Rows from block 5, named by matrix and row number. Each number is 50 + 15 x the weight over its row's rms, rounded and kept within 0 to 99. All counts start at 0. After the name is the row's rms in percent of the matrix's.
# b500: branch 3 reduce pointwise conv (model.blocks.5.b5.0.0.weight, 48x192x1x1), inputs 0-191
b500.0 113:29 61 62 44 45 61 34 75 39 87 47 37 52 61 86 42 31 48 32 29 69 49 56 46 60 54 47 56 55 76 51 45 33 47 41 45 29 60 38 74 37 38 55 62 66 85 31 36 56 71 51 22 35 35 43 29 38 65 21 62 68 52 23 69 42 46 57 43 30 54 60 16 55 13 59 29 43 63 66 57 44 61 46 53 58 55 67 56 58 52 27 47 68 77 48 35 38 28 40 38 54 59 44 57 26 24 43 42 68 51 49 33 39 49 19 34 36 26 27 58 59 27 44 54 80 49 53 33 38 33 38 43 50 43 73 49 58 53 28 76 30 34 44 56 59 42 42 46 52 45 53 54 62 55 64 31 36 43 69 72 75 63 55 35 43 36 38 60 61 52 65 58 33 31 63 26 36 44 21 41 57 45 74 52 79 51 75 59 63 48 53 45
b500.1 111:61 53 52 52 40 50 87 24 57 43 58 81 53 55 32 61 79 48 84 73 50 54 43 39 53 38 36 48 48 40 46 56 57 70 59 49 73 42 65 51 38 52 38 42 58 38 58 60 52 54 58 64 91 14 54 85 57 40 61 69 56 59 49 59 53 52 61 77 69 62 48 83 83 37 44 87 45 67 44 93 62 55 63 66 65 64 53 69 49 55 56 64 58 65 49 53 53 57 73 52 50 49 78 54 80 61 59 80 65 70 63 32 70 48 55 54 44 51 56 80 52 59 55 54 65 52 56 51 55 29 48 55 85 52 52 56 49 52 46 37 65 48 53 36 53 58 50 52 47 72 46 47 70 55 58 60 48 78 33 55 65 55 52 38 55 48 32 72 33 49 57 56 60 62 63 40 57 56 99 56 56 69 42 78 47 80 18 59 43 49 49 54
b500.2 098:77 37 37 45 00 55 25 23 39 73 30 46 54 32 58 45 42 61 45 33 63 36 53 11 53 31 18 19 44 40 55 47 36 46 71 54 32 19 40 85 55 33 40 63 75 56 68 39 29 45 65 53 45 55 51 39 49 60 42 69 37 33 42 57 50 61 48 40 51 69 59 36 73 43 62 62 41 48 56 76 39 54 53 72 63 72 50 62 50 62 43 57 59 58 36 46 50 42 41 37 69 55 42 28 55 38 46 32 82 43 53 51 54 54 42 48 59 42 51 76 48 42 60 68 46 59 56 37 53 35 41 52 53 55 42 35 48 49 31 45 46 39 59 43 58 53 53 54 54 37 55 61 63 68 75 62 34 35 64 48 49 76 48 33 58 43 34 68 40 59 33 35 44 33 24 40 43 39 41 44 03 44 50 26 75 19 73 27 72 59 03 44
b500.3 098:65 48 47 60 43 49 86 08 49 30 54 95 52 52 31 56 70 45 93 69 51 61 54 41 65 44 43 53 54 49 50 54 69 64 65 56 67 49 60 51 58 63 45 48 55 33 64 62 56 55 50 53 83 28 55 83 59 48 60 61 59 64 47 61 49 48 59 82 64 65 53 78 73 46 49 90 53 67 48 74 62 57 58 59 61 62 51 59 54 57 58 64 61 82 49 54 56 59 77 60 53 52 81 55 78 60 57 87 59 65 72 37 53 47 54 58 54 52 55 67 55 46 49 58 67 46 54 51 56 37 54 54 85 58 63 69 54 53 52 46 66 48 54 45 56 53 49 50 52 70 52 49 70 58 57 54 51 82 31 59 66 58 55 46 54 52 39 75 48 51 55 52 68 71 60 48 53 58 99 64 44 72 42 71 27 70 09 57 40 50 58 63
b500.4 107:99 36 32 44 48 45 59 68 39 46 43 58 49 32 25 48 37 50 58 51 53 52 56 49 45 77 59 71 44 38 40 42 38 37 85 48 48 67 36 50 55 35 64 55 32 18 99 99 42 47 53 58 51 43 58 50 67 31 57 48 45 48 53 51 52 61 47 53 57 67 36 52 65 55 57 63 62 74 63 67 57 36 48 55 55 61 41 53 44 56 60 58 37 45 60 47 52 69 53 63 54 46 51 42 71 56 53 57 60 47 65 41 59 50 58 50 58 48 63 70 49 57 47 40 41 47 68 56 81 71 61 71 90 81 55 58 68 52 77 52 99 55 73 51 43 85 55 60 49 86 50 37 52 43 39 66 72 50 55 52 52 43 47 72 77 49 66 66 72 32 42 49 29 30 42 54 41 46 27 32 54 54 34 42 45 43 70 48 34 54 64 78
b500.5 124:70 37 20 45 10 57 31 14 38 48 23 60 54 33 49 33 31 68 55 21 52 46 46 22 58 33 35 23 48 38 58 42 30 30 63 57 23 24 29 56 50 35 42 60 66 44 66 35 29 45 57 52 55 59 45 51 50 65 39 66 36 49 39 61 57 68 52 50 48 57 57 44 57 47 62 78 53 31 52 58 47 60 54 63 59 67 52 56 55 62 42 51 59 52 33 43 46 40 53 42 57 60 62 41 71 35 44 51 76 48 58 50 31 58 40 43 62 38 52 66 39 45 62 66 20 61 49 30 61 39 39 62 37 65 24 53 38 41 31 29 52 36 65 40 53 50 57 57 52 25 51 60 51 66 74 66 36 50 73 30 20 76 42 25 65 51 30 56 34 58 40 22 51 37 35 30 37 32 51 48 02 52 56 38 57 13 57 13 67 43 15 43
b500.6 100:43 62 59 63 71 40 75 13 44 29 53 66 48 70 45 61 73 40 68 64 39 52 52 78 55 56 84 62 47 72 49 40 76 61 62 53 71 54 69 42 59 75 52 43 43 43 58 62 54 59 52 64 77 35 46 69 59 65 58 59 68 61 43 74 54 55 55 58 63 61 67 77 67 46 46 62 54 62 46 67 53 60 60 59 57 62 58 59 57 54 50 64 78 87 43 52 48 52 58 58 59 57 61 50 57 60 53 65 54 68 68 41 56 59 47 52 58 44 46 54 49 58 49 59 48 46 51 54 63 57 53 61 90 67 44 73 46 53 53 32 72 55 56 43 53 50 52 53 55 74 53 51 61 60 60 55 48 90 43 46 49 59 52 42 62 55 40 60 54 49 74 74 68 84 83 40 50 58 86 63 62 69 71 78 30 95 00 80 29 52 51 63
b500.7 109:23 47 46 34 50 38 60 31 30 22 30 34 35 40 47 51 39 51 27 51 22 21 14 61 33 47 61 43 28 24 29 29 36 51 28 30 51 30 44 29 36 48 55 33 29 49 26 21 66 34 47 58 43 49 55 46 69 61 65 41 35 34 46 53 58 72 32 35 59 69 58 44 40 56 66 16 53 53 68 53 44 48 43 43 45 27 42 41 49 34 54 41 59 46 55 56 64 62 35 46 68 52 20 43 30 53 50 35 66 24 56 54 67 68 57 60 64 44 44 52 40 70 51 48 30 57 57 51 55 66 43 59 48 61 30 50 54 47 49 37 42 55 53 50 54 56 61 60 53 52 52 56 11 43 23 46 49 41 62 17 10 36 49 42 59 61 40 11 56 22 77 41 34 49 74 36 17 56 45 32 74 37 83 58 22 43 37 36 38 59 43 63
b500.8 089:45 68 67 65 66 46 79 15 57 31 57 63 52 80 51 64 72 44 67 66 41 52 52 79 55 63 91 62 51 76 58 51 75 61 58 61 75 56 71 42 62 70 56 54 43 51 52 63 59 67 54 66 74 38 51 71 57 69 63 54 75 59 48 71 55 52 52 61 61 58 72 79 61 54 58 60 56 79 59 59 54 61 58 56 54 63 64 54 57 56 52 66 75 89 39 48 49 56 58 56 66 57 59 55 60 61 48 62 47 62 60 42 65 61 50 53 57 45 48 48 45 53 50 59 46 54 50 50 72 63 51 71 92 70 39 71 43 48 52 30 85 61 63 44 58 51 52 52 59 75 57 58 52 60 56 61 48 86 48 40 43 59 51 47 65 51 40 50 60 48 59 75 63 76 69 40 49 65 77 61 50 60 70 65 30 91 02 81 30 57 47 70
b500.9 120:37 49 56 44 31 62 36 64 45 86 52 40 59 53 78 31 17 65 27 25 74 41 62 51 57 46 45 40 53 58 58 52 36 39 39 46 29 42 25 76 30 42 55 64 75 80 28 15 61 68 56 34 38 51 48 31 33 67 36 66 65 59 35 68 42 47 56 44 29 53 63 24 62 31 64 40 39 61 66 61 47 62 53 69 64 69 66 65 64 62 38 48 66 80 36 44 48 30 41 32 54 60 50 64 37 25 45 38 71 47 50 42 41 46 34 44 44 35 39 60 57 30 47 57 72 53 57 33 37 24 33 45 42 44 72 44 63 51 22 63 32 35 46 61 57 51 50 50 50 33 54 54 67 58 68 38 27 56 72 63 61 62 49 23 44 39 25 63 49 63 67 39 42 31 64 23 40 44 24 49 46 46 71 52 92 36 77 46 83 54 28 48
b500.10 074:85 43 34 55 50 48 72 36 50 33 59 67 52 37 15 56 57 40 70 58 48 65 46 69 55 83 77 86 60 34 50 53 63 47 65 56 54 75 53 47 57 57 73 50 45 12 86 75 65 51 52 51 38 44 53 39 68 47 56 52 52 58 56 67 51 56 47 51 52 65 49 64 61 52 66 63 58 88 61 65 50 47 52 55 52 58 47 53 48 56 72 60 59 99 49 52 50 74 46 63 52 54 56 44 80 57 49 45 60 48 81 45 52 51 66 49 66 54 72 63 53 50 46 53 59 46 59 53 69 61 54 57 97 73 65 84 59 52 60 65 93 48 59 51 47 69 50 54 48 88 52 40 63 54 47 61 54 86 52 58 77 52 51 59 58 53 56 68 74 49 55 49 59 65 57 48 55 69 63 57 44 53 44 53 31 51 28 51 36 66 79 89
b500.11 097:34 71 66 59 70 37 46 20 48 36 50 39 48 85 59 55 59 53 44 52 36 41 52 91 42 63 99 59 41 92 52 48 67 48 53 55 62 55 64 39 56 69 59 48 31 59 46 54 49 69 54 61 63 40 44 57 62 81 55 51 79 62 42 78 59 60 46 46 52 53 82 68 57 49 58 43 57 69 66 51 47 59 59 53 51 56 70 55 60 54 48 60 91 85 32 47 44 53 43 56 64 61 47 53 42 53 46 47 46 52 61 42 58 70 47 48 59 40 41 45 41 47 52 56 28 51 53 46 68 66 50 67 90 66 27 69 38 53 46 31 80 56 63 47 49 51 50 50 55 69 54 53 46 56 57 59 46 82 48 36 29 55 48 42 63 54 41 42 60 46 61 74 55 71 73 36 40 58 48 57 50 47 91 51 40 78 01 82 27 47 38 65
b500.12 074:22 53 51 34 39 53 54 18 47 19 47 32 51 45 53 45 35 65 27 48 28 20 22 68 37 52 67 38 15 27 50 51 41 56 36 54 45 27 41 29 43 40 57 57 29 51 24 29 46 35 48 50 47 54 51 54 67 60 72 40 34 37 49 42 56 68 43 49 53 62 57 38 18 68 66 25 53 58 71 33 50 47 46 37 40 19 43 39 47 42 48 37 54 35 57 53 57 60 51 50 70 49 31 40 33 50 51 47 52 31 45 58 65 67 48 62 55 47 43 34 42 57 52 46 20 55 51 49 58 59 46 63 47 62 17 47 53 45 51 32 47 60 56 48 58 62 50 53 59 48 54 59 21 46 21 54 49 41 61 20 00 44 51 42 61 51 46 00 63 09 58 43 32 45 52 45 14 48 39 26 64 33 73 38 09 35 44 38 35 56 46 55
b500.13 098:21 67 65 58 71 34 39 22 44 29 44 39 45 85 62 51 55 50 42 50 33 41 51 90 45 59 99 65 43 90 48 47 67 42 42 52 57 58 60 28 50 73 59 44 26 54 37 43 50 66 52 60 65 42 44 57 57 82 51 49 77 63 35 80 54 56 41 43 55 53 84 65 47 48 58 40 59 70 62 47 48 63 54 49 48 51 69 48 61 51 44 56 93 89 34 42 42 49 39 52 62 61 45 56 35 51 43 49 45 49 60 44 52 62 38 48 61 33 35 41 44 51 48 54 31 53 52 46 62 70 48 62 91 58 22 64 42 51 47 33 73 55 58 48 51 52 52 51 56 66 52 57 45 52 58 54 45 78 45 38 33 55 51 44 57 53 39 40 58 42 64 73 52 71 72 33 35 57 43 55 48 42 95 48 36 70 07 75 26 47 39 64
b500.14 111:42 59 57 48 55 46 88 50 50 42 53 75 47 64 43 53 67 46 73 69 46 47 49 40 53 28 36 42 40 60 43 44 52 64 57 38 70 37 60 47 37 60 28 33 49 43 46 54 52 52 55 64 99 20 55 92 32 47 61 63 54 59 33 56 46 37 62 81 77 54 56 82 63 38 29 83 42 48 28 66 64 62 65 60 56 51 50 58 49 47 37 50 66 73 55 53 52 36 82 48 50 52 76 50 63 57 55 91 50 73 57 35 56 42 35 62 40 38 36 56 50 76 62 48 58 57 55 53 45 53 48 49 76 42 49 52 57 49 39 26 54 49 47 46 50 60 58 56 45 73 44 50 60 50 52 53 37 80 27 49 48 49 53 31 48 56 26 62 34 48 72 61 57 63 82 38 49 46 95 54 83 71 44 91 39 90 35 66 38 42 51 44
b500.15 088:36 63 57 58 75 41 46 24 54 28 55 40 51 76 53 54 56 50 45 55 31 45 43 97 41 61 99 66 45 77 54 53 72 54 50 57 59 62 61 36 54 72 62 49 23 52 47 49 51 61 52 60 54 44 47 46 63 80 58 47 69 62 43 85 55 61 42 38 50 56 79 61 53 50 58 39 62 66 59 52 41 58 54 53 47 54 59 49 58 50 49 58 89 90 39 48 47 55 35 56 64 58 47 50 44 55 49 43 53 46 67 45 53 65 48 52 63 42 45 44 45 50 48 51 27 51 55 50 64 72 51 66 95 65 26 78 44 48 51 35 80 51 61 49 45 57 51 53 49 75 48 51 47 52 55 56 48 88 54 42 35 54 48 47 62 52 44 45 63 39 68 68 56 74 78 42 42 60 47 55 60 45 93 53 32 70 00 72 20 51 43 70
b500.16 083:29 33 13 35 09 84 55 08 73 21 68 59 80 10 18 47 34 91 55 43 25 58 30 59 48 53 40 42 42 35 83 80 74 63 56 89 33 33 34 29 41 48 60 89 34 18 61 67 59 53 47 40 35 60 59 40 67 61 64 46 51 56 54 59 61 65 50 50 45 53 63 55 39 67 52 64 64 52 54 35 51 56 52 38 43 39 51 43 53 46 56 52 58 57 51 56 60 56 44 74 59 55 65 52 63 64 57 37 43 53 76 68 33 61 57 58 64 53 58 41 47 32 40 36 40 52 44 47 48 47 46 54 53 55 50 52 51 49 45 47 39 41 53 49 40 59 43 51 39 54 42 45 46 39 27 49 50 33 66 42 31 33 51 43 54 45 44 34 81 32 43 41 41 41 35 59 22 40 44 36 14 55 47 29 31 19 35 33 32 49 62 55
b500.17 110:52 50 55 54 48 41 88 33 50 32 53 80 38 50 32 69 81 36 79 77 45 54 46 49 53 42 46 54 46 28 37 45 65 79 51 38 77 49 67 48 52 66 42 34 55 36 49 51 56 47 49 73 84 29 55 86 50 41 65 58 51 59 51 53 49 49 48 74 80 54 51 75 76 51 39 73 45 63 40 78 60 51 55 62 58 55 45 62 47 50 54 61 61 72 62 55 54 54 71 52 52 46 72 54 68 65 55 76 54 59 63 38 73 45 54 59 44 53 56 66 53 79 57 52 60 52 55 56 51 48 54 52 90 53 49 68 51 50 54 34 63 52 47 43 57 60 57 57 50 88 48 53 60 53 53 51 55 89 33 51 52 48 52 44 48 62 36 61 29 49 75 51 65 69 80 42 64 58 99 57 77 61 51 84 33 79 18 55 39 54 53 52
b500.18 104:52 55 52 54 54 45 86 41 48 36 50 79 46 60 35 55 72 46 78 69 47 50 50 41 55 34 35 45 44 49 42 46 59 69 62 41 71 40 62 51 50 64 32 35 55 37 56 59 51 51 53 63 99 21 53 96 45 48 61 65 53 57 42 56 49 45 61 83 75 55 55 73 74 42 34 85 43 50 33 77 65 59 61 60 61 56 49 62 50 52 47 57 64 75 56 54 51 46 82 51 50 48 77 51 71 58 56 93 55 69 63 36 59 44 44 61 44 45 44 66 50 70 59 51 57 55 52 53 52 45 51 52 81 51 52 59 54 50 46 28 57 48 49 43 52 55 55 52 48 73 46 52 60 52 55 53 41 81 31 49 48 52 53 32 50 59 30 65 35 50 70 58 63 68 75 41 53 49 99 58 74 74 41 90 35 86 27 63 39 43 48 46
b500.19 094:18 27 18 44 24 83 57 26 82 40 71 61 84 24 11 53 45 85 66 57 33 56 29 73 49 51 52 39 43 44 82 83 81 74 41 93 50 37 47 28 39 55 56 91 37 08 38 40 52 61 52 31 42 57 48 45 38 53 49 42 71 63 43 68 50 45 48 51 33 44 62 66 14 50 45 59 61 60 41 09 47 51 56 43 33 37 58 31 52 47 36 50 66 65 47 49 49 35 48 66 25 53 71 57 62 50 46 49 39 56 72 62 16 42 38 50 55 37 38 12 55 34 31 41 60 48 50 51 48 43 49 56 51 53 68 46 56 53 51 61 44 43 51 43 48 60 36 48 47 48 42 58 61 43 33 43 56 42 57 57 72 46 58 49 49 45 54 49 67 33 50 48 39 40 47 75 20 44 59 36 34 57 52 47 46 47 45 48 35 47 54 51
b500.20 093:44 58 58 59 64 40 44 24 54 37 51 37 52 66 52 54 52 53 42 46 40 46 47 94 42 73 99 75 48 69 58 57 67 43 51 60 57 67 59 42 58 69 67 53 27 48 52 54 51 60 57 59 45 44 46 37 64 76 58 45 70 59 45 85 55 60 38 31 49 54 80 57 49 52 70 38 64 77 70 48 40 53 50 53 48 57 59 49 56 55 50 59 90 90 34 44 42 57 28 58 67 63 42 49 48 52 43 34 48 40 69 45 49 66 49 47 69 42 48 45 45 50 50 54 22 53 52 49 71 73 49 71 94 73 26 81 43 49 54 40 82 57 62 50 47 57 52 50 55 74 53 49 46 51 52 59 49 83 50 41 34 52 46 51 63 55 47 43 76 39 55 68 51 69 61 40 43 62 34 51 44 38 87 40 39 60 07 71 22 53 47 80
b500.21 091:19 77 69 57 70 44 59 30 59 24 54 39 52 99 62 57 57 57 42 58 36 28 48 86 46 56 98 40 36 92 56 54 66 55 47 60 67 37 57 31 57 70 51 52 41 61 31 37 48 69 52 65 87 52 48 84 55 66 62 46 82 61 49 54 53 54 44 60 62 49 69 90 50 63 48 49 55 71 54 47 59 58 59 48 43 51 66 47 56 50 45 55 67 72 33 48 49 54 62 50 62 52 53 60 35 57 46 71 33 53 49 52 66 58 49 53 58 44 37 37 42 46 50 56 29 53 49 47 70 56 46 70 96 63 26 56 44 50 45 17 81 56 64 40 54 60 52 54 58 66 57 62 41 51 57 61 41 76 45 32 22 55 51 38 65 49 35 40 42 41 59 57 49 60 71 42 36 56 54 49 61 47 80 53 33 77 17 70 32 44 29 58
b500.22 092:51 61 57 67 67 41 77 08 50 32 57 71 51 67 46 58 70 42 71 62 42 55 54 79 55 62 86 68 49 70 54 51 79 58 62 60 66 59 70 43 62 73 56 46 41 43 62 62 54 66 52 60 71 36 50 65 62 64 58 56 71 62 44 74 52 55 57 60 60 61 70 78 59 49 53 63 57 72 52 61 53 61 57 56 54 60 62 53 60 54 51 64 78 88 43 50 48 56 58 61 61 59 61 53 64 59 50 63 53 67 71 42 57 58 50 50 65 48 49 51 49 52 52 60 45 50 53 53 72 57 53 72 94 72 50 77 49 51 57 36 79 54 60 46 53 53 49 54 55 75 52 49 62 59 55 56 54 91 43 48 53 60 52 49 66 54 44 62 64 44 66 71 66 82 75 42 50 62 81 63 51 67 70 70 29 87 00 75 27 56 53 77
b500.23 091:85 47 41 59 49 45 76 09 41 35 55 83 51 49 30 53 64 44 79 62 51 53 55 49 57 53 56 59 50 47 46 49 69 60 86 52 58 52 57 53 64 65 49 43 51 28 93 81 54 55 54 51 66 30 56 68 70 45 56 64 55 57 55 64 52 61 58 72 58 67 53 71 75 46 56 85 60 72 52 78 58 56 63 61 62 65 50 60 52 54 63 67 61 76 50 52 53 67 68 64 52 53 70 46 83 57 55 75 62 60 76 40 53 51 59 53 62 54 60 69 53 43 51 55 63 50 57 55 74 43 55 68 90 78 62 72 59 53 58 46 81 43 65 45 49 61 48 53 45 75 49 40 68 55 52 68 54 79 45 59 70 55 53 48 70 53 47 80 60 51 53 57 66 72 60 51 54 57 88 63 43 72 42 69 37 65 09 56 38 55 72 74
b500.24 102:87 37 34 48 03 52 27 24 39 68 29 49 52 27 56 49 45 58 48 36 63 41 52 09 49 31 16 22 42 35 53 46 40 51 72 53 36 22 45 81 62 38 42 55 74 58 74 41 25 44 63 56 45 54 50 40 50 58 42 64 35 31 42 53 50 58 44 35 56 71 61 37 68 46 64 60 43 54 57 73 38 50 51 68 58 69 46 60 49 59 43 57 55 59 34 42 47 46 38 37 70 52 39 26 56 31 44 33 80 41 54 50 61 55 43 48 60 42 50 74 45 44 62 67 46 59 56 36 50 36 43 52 53 54 40 39 49 50 35 41 46 43 57 40 63 52 54 56 56 40 55 63 59 67 72 63 38 33 60 46 48 77 50 34 57 43 35 64 36 56 27 33 48 33 18 41 48 42 40 43 00 41 47 19 67 15 72 23 67 63 00 46
b500.25 097:61 45 32 60 53 34 35 23 35 47 49 46 50 50 36 48 58 44 57 54 41 48 44 78 37 58 80 70 39 70 47 41 75 57 77 51 56 61 59 45 59 73 55 42 38 31 85 80 53 47 58 50 22 37 49 10 80 64 50 64 49 63 39 99 64 73 41 29 46 63 70 26 60 35 49 40 57 48 52 68 32 50 49 59 58 60 50 56 50 56 49 64 89 82 47 47 43 60 22 59 57 59 54 44 46 54 51 26 64 45 89 35 45 60 46 44 56 39 50 61 55 46 53 50 38 47 60 50 49 68 56 49 79 60 42 91 52 58 57 69 66 37 52 53 23 59 50 51 28 71 30 24 60 50 67 62 54 90 67 62 63 52 49 60 54 62 56 62 62 48 55 67 61 79 60 53 43 45 53 62 47 52 69 44 51 56 02 62 33 43 57 60
b500.26 121:29 52 58 56 68 27 44 40 29 36 25 31 32 56 58 52 37 39 38 37 40 57 43 74 49 69 91 80 55 62 43 31 41 33 32 40 39 77 53 32 45 55 70 50 41 52 28 37 56 64 56 48 31 39 32 31 43 85 39 46 70 70 23 87 51 50 42 20 41 48 72 41 34 40 75 19 58 89 77 37 37 59 49 52 48 57 63 48 62 54 32 47 76 79 31 34 32 36 21 43 59 58 38 66 28 42 28 20 52 40 69 30 48 55 29 37 61 19 30 38 48 53 39 50 51 48 59 41 52 76 43 50 73 49 44 68 58 50 36 53 63 56 45 57 52 63 52 57 57 66 53 57 47 51 46 45 42 58 46 50 49 56 49 47 46 51 50 37 70 44 62 61 34 47 64 23 30 61 08 44 56 39 79 41 53 44 36 60 47 56 44 71
b500.27 075:45 25 28 28 05 57 28 25 65 38 51 51 62 13 39 40 40 69 53 40 44 55 34 44 51 34 23 24 50 07 66 68 50 50 42 64 37 29 36 46 47 36 43 57 53 37 42 20 42 39 51 50 46 65 50 43 47 43 49 50 32 48 57 32 53 57 51 49 47 33 34 62 49 68 24 90 56 09 23 50 50 57 56 47 47 54 37 49 43 51 52 55 37 39 54 53 51 44 50 61 41 44 72 46 72 62 49 54 49 51 60 67 33 51 54 51 46 56 61 51 41 49 52 50 17 55 44 44 49 41 53 52 28 51 24 48 48 45 47 22 43 40 54 45 39 61 46 52 41 41 40 50 49 48 53 50 49 34 59 30 08 50 47 41 49 48 41 48 32 53 26 10 49 32 19 49 44 37 68 46 12 38 32 34 44 04 57 04 63 39 50 23
b500.28 089:10 76 69 46 62 44 59 34 61 36 55 24 42 87 71 62 54 48 30 60 36 27 32 81 28 58 96 48 31 70 46 56 63 55 30 50 66 44 56 34 38 53 60 47 34 67 21 28 49 59 54 68 74 58 46 71 55 68 61 44 74 52 52 56 56 52 39 38 59 46 66 85 43 69 59 44 54 78 61 42 47 59 57 51 43 48 63 46 56 49 49 48 63 61 36 50 52 55 44 44 65 56 41 59 27 57 42 48 43 50 59 53 66 63 49 54 63 42 40 36 41 54 45 57 17 52 49 49 69 58 48 66 86 61 16 59 40 49 45 13 75 51 60 39 54 66 53 59 56 63 57 64 34 54 48 57 44 75 39 26 09 52 50 43 60 54 34 36 45 33 68 51 32 45 75 37 34 57 36 32 62 39 87 48 48 63 18 59 40 48 24 65
b500.29 088:19 41 36 32 25 78 60 52 74 27 68 41 74 25 43 50 33 78 31 53 34 38 27 61 48 40 35 26 41 07 74 77 62 63 43 72 48 26 36 37 44 41 51 73 34 44 19 07 64 39 44 55 33 63 61 43 48 52 76 34 42 51 57 37 50 56 44 52 54 56 59 53 29 71 49 50 63 58 59 24 53 46 47 34 37 30 36 33 44 37 51 50 49 64 70 61 65 51 46 64 67 51 46 44 46 63 58 48 41 43 55 71 55 61 50 72 64 55 45 21 47 63 40 38 28 54 58 49 39 56 47 48 44 50 37 46 58 47 46 34 27 48 50 51 47 69 52 57 43 71 44 48 31 41 28 38 52 38 65 25 05 34 55 41 49 55 46 15 61 26 66 33 32 32 61 53 34 39 41 27 73 42 52 50 16 24 44 25 41 48 64 42
b500.30 116:29 59 57 47 44 42 66 60 50 35 53 52 35 54 52 48 44 47 44 59 38 35 39 43 45 40 34 39 37 51 34 40 55 48 45 31 57 32 41 37 42 50 36 27 37 51 34 42 66 51 54 72 91 37 61 99 31 50 85 40 55 58 43 40 45 38 48 81 90 40 54 93 23 56 36 53 44 45 37 26 66 56 57 39 35 23 51 33 50 33 26 42 52 76 64 64 67 31 81 47 48 46 64 58 27 61 53 86 26 58 37 52 52 42 32 76 45 47 20 19 46 83 55 40 57 54 56 52 59 77 44 54 72 43 53 36 52 42 45 26 62 52 53 45 54 73 66 66 51 75 50 55 50 41 24 63 44 64 27 43 36 28 52 37 51 58 25 48 40 36 66 46 47 49 68 45 57 46 75 41 78 50 44 67 30 64 41 50 33 41 53 45
b500.31 074:18 40 33 31 14 76 51 34 73 23 70 46 74 18 38 43 32 80 38 49 27 47 20 54 46 43 30 25 39 15 78 79 68 64 48 77 38 21 30 27 45 42 51 78 31 40 32 35 60 41 48 46 37 62 58 44 56 57 72 37 43 49 57 42 55 59 47 50 52 49 62 50 27 72 51 54 62 57 58 27 48 47 50 39 37 30 43 34 47 42 53 49 50 61 62 62 66 56 47 66 68 50 47 45 46 63 56 43 40 47 56 74 45 61 57 65 62 55 50 26 51 51 42 33 26 51 52 50 42 56 48 45 43 49 36 47 54 50 48 38 33 43 48 52 42 66 46 53 43 66 43 45 39 34 26 38 54 33 63 32 02 34 50 45 50 49 44 15 74 23 52 40 29 31 41 59 24 37 38 26 46 49 39 39 13 18 48 31 35 43 61 46
b500.32 097:00 75 73 39 56 63 41 73 69 91 73 35 72 94 95 46 47 61 40 36 71 48 59 71 55 37 60 50 54 99 70 68 48 47 45 75 44 57 45 79 22 34 48 68 59 91 25 36 30 66 57 56 65 58 46 52 36 54 31 70 69 56 47 53 52 38 61 35 45 41 48 72 69 45 37 67 52 59 34 62 35 64 58 60 61 60 54 60 51 57 50 48 53 72 49 46 43 40 40 53 46 57 57 55 52 35 51 39 54 70 52 52 45 43 41 39 38 49 55 62 51 35 52 57 42 53 52 41 38 24 41 44 59 40 40 43 45 52 28 53 37 38 49 45 49 46 47 51 45 38 48 48 57 58 70 43 37 50 61 54 45 64 49 35 44 40 42 52 50 55 53 67 39 35 64 27 43 46 31 46 53 56 73 58 89 76 42 75 66 38 38 42
b500.33 089:62 55 58 61 46 51 87 07 60 31 64 72 51 57 39 74 77 39 78 80 48 57 49 65 57 63 71 59 52 41 56 58 72 69 62 59 78 57 69 49 57 56 58 52 56 48 61 64 59 62 54 68 68 32 51 74 61 47 67 54 67 60 56 62 52 53 52 65 63 60 54 90 70 56 63 71 57 94 61 71 56 53 56 59 56 65 56 56 51 55 59 65 60 73 47 52 53 61 59 61 61 51 69 59 72 62 50 65 57 63 63 40 81 54 61 51 56 57 59 63 50 49 47 61 65 50 57 53 70 45 51 68 97 71 54 71 49 51 57 47 84 57 59 42 58 62 50 54 55 81 57 52 70 61 55 57 57 81 46 52 69 58 53 54 62 55 46 67 51 51 56 53 65 69 61 51 61 75 92 57 46 61 58 62 33 71 01 58 37 69 53 77
b500.34 101:29 44 46 29 47 43 65 67 55 45 55 36 35 34 43 58 43 44 29 65 40 40 18 47 39 32 39 42 45 06 40 47 41 59 38 30 61 36 45 55 33 43 41 33 43 51 24 11 90 37 52 74 33 54 60 44 42 45 71 35 43 51 51 34 50 54 30 33 66 62 48 66 39 57 54 29 43 52 57 44 42 40 46 52 42 24 34 44 39 32 48 40 43 55 85 69 67 51 31 55 58 47 33 57 29 51 53 32 59 39 49 65 66 59 47 73 54 50 35 47 38 88 49 47 42 56 67 52 39 67 41 45 40 53 39 44 58 47 49 30 28 57 46 48 55 64 63 67 51 72 51 52 26 47 26 33 51 50 62 25 13 36 48 39 52 66 36 17 44 31 86 24 35 42 82 32 48 39 53 29 95 36 68 67 31 43 30 26 57 50 62 44
b500.35 105:29 65 66 50 38 42 89 41 63 23 62 67 41 62 43 67 68 40 69 87 37 50 37 43 51 39 41 44 42 45 46 51 62 60 33 46 85 38 64 30 40 52 36 41 51 51 21 42 63 61 54 80 93 24 53 92 38 47 74 46 68 55 47 50 40 36 51 75 87 57 52 99 39 52 44 67 44 75 46 40 62 55 55 48 42 45 54 44 50 46 35 49 55 73 54 55 58 36 72 49 58 46 69 60 54 64 52 78 39 66 46 41 77 40 41 61 40 43 37 37 47 75 50 50 56 56 54 50 64 55 45 65 89 56 49 48 46 49 47 36 75 52 56 40 58 64 59 62 55 83 56 55 58 48 43 57 49 81 31 48 48 44 50 41 56 56 31 55 35 43 56 45 55 57 62 38 58 61 86 46 59 49 49 65 24 75 15 54 36 53 54 58
b500.36 097:33 68 64 59 73 39 62 17 47 33 53 54 50 84 55 58 66 42 59 59 37 48 50 88 50 60 99 67 45 84 51 44 74 54 57 55 68 58 70 41 58 74 57 43 31 51 49 55 55 69 53 61 66 40 47 59 56 77 57 54 82 59 42 80 54 53 52 50 53 59 75 71 57 46 52 52 56 67 51 55 48 62 57 51 53 57 67 52 59 54 52 59 85 88 37 50 46 52 48 60 62 61 55 54 49 58 48 54 51 59 64 42 53 61 44 53 59 41 44 49 48 54 51 57 39 50 52 52 65 61 55 63 91 64 36 73 46 53 52 33 76 55 57 50 49 49 51 52 54 72 53 52 53 56 59 57 48 91 46 45 44 58 51 46 59 57 42 50 60 45 70 84 62 79 82 42 46 63 67 61 59 58 84 67 35 91 00 86 28 54 50 67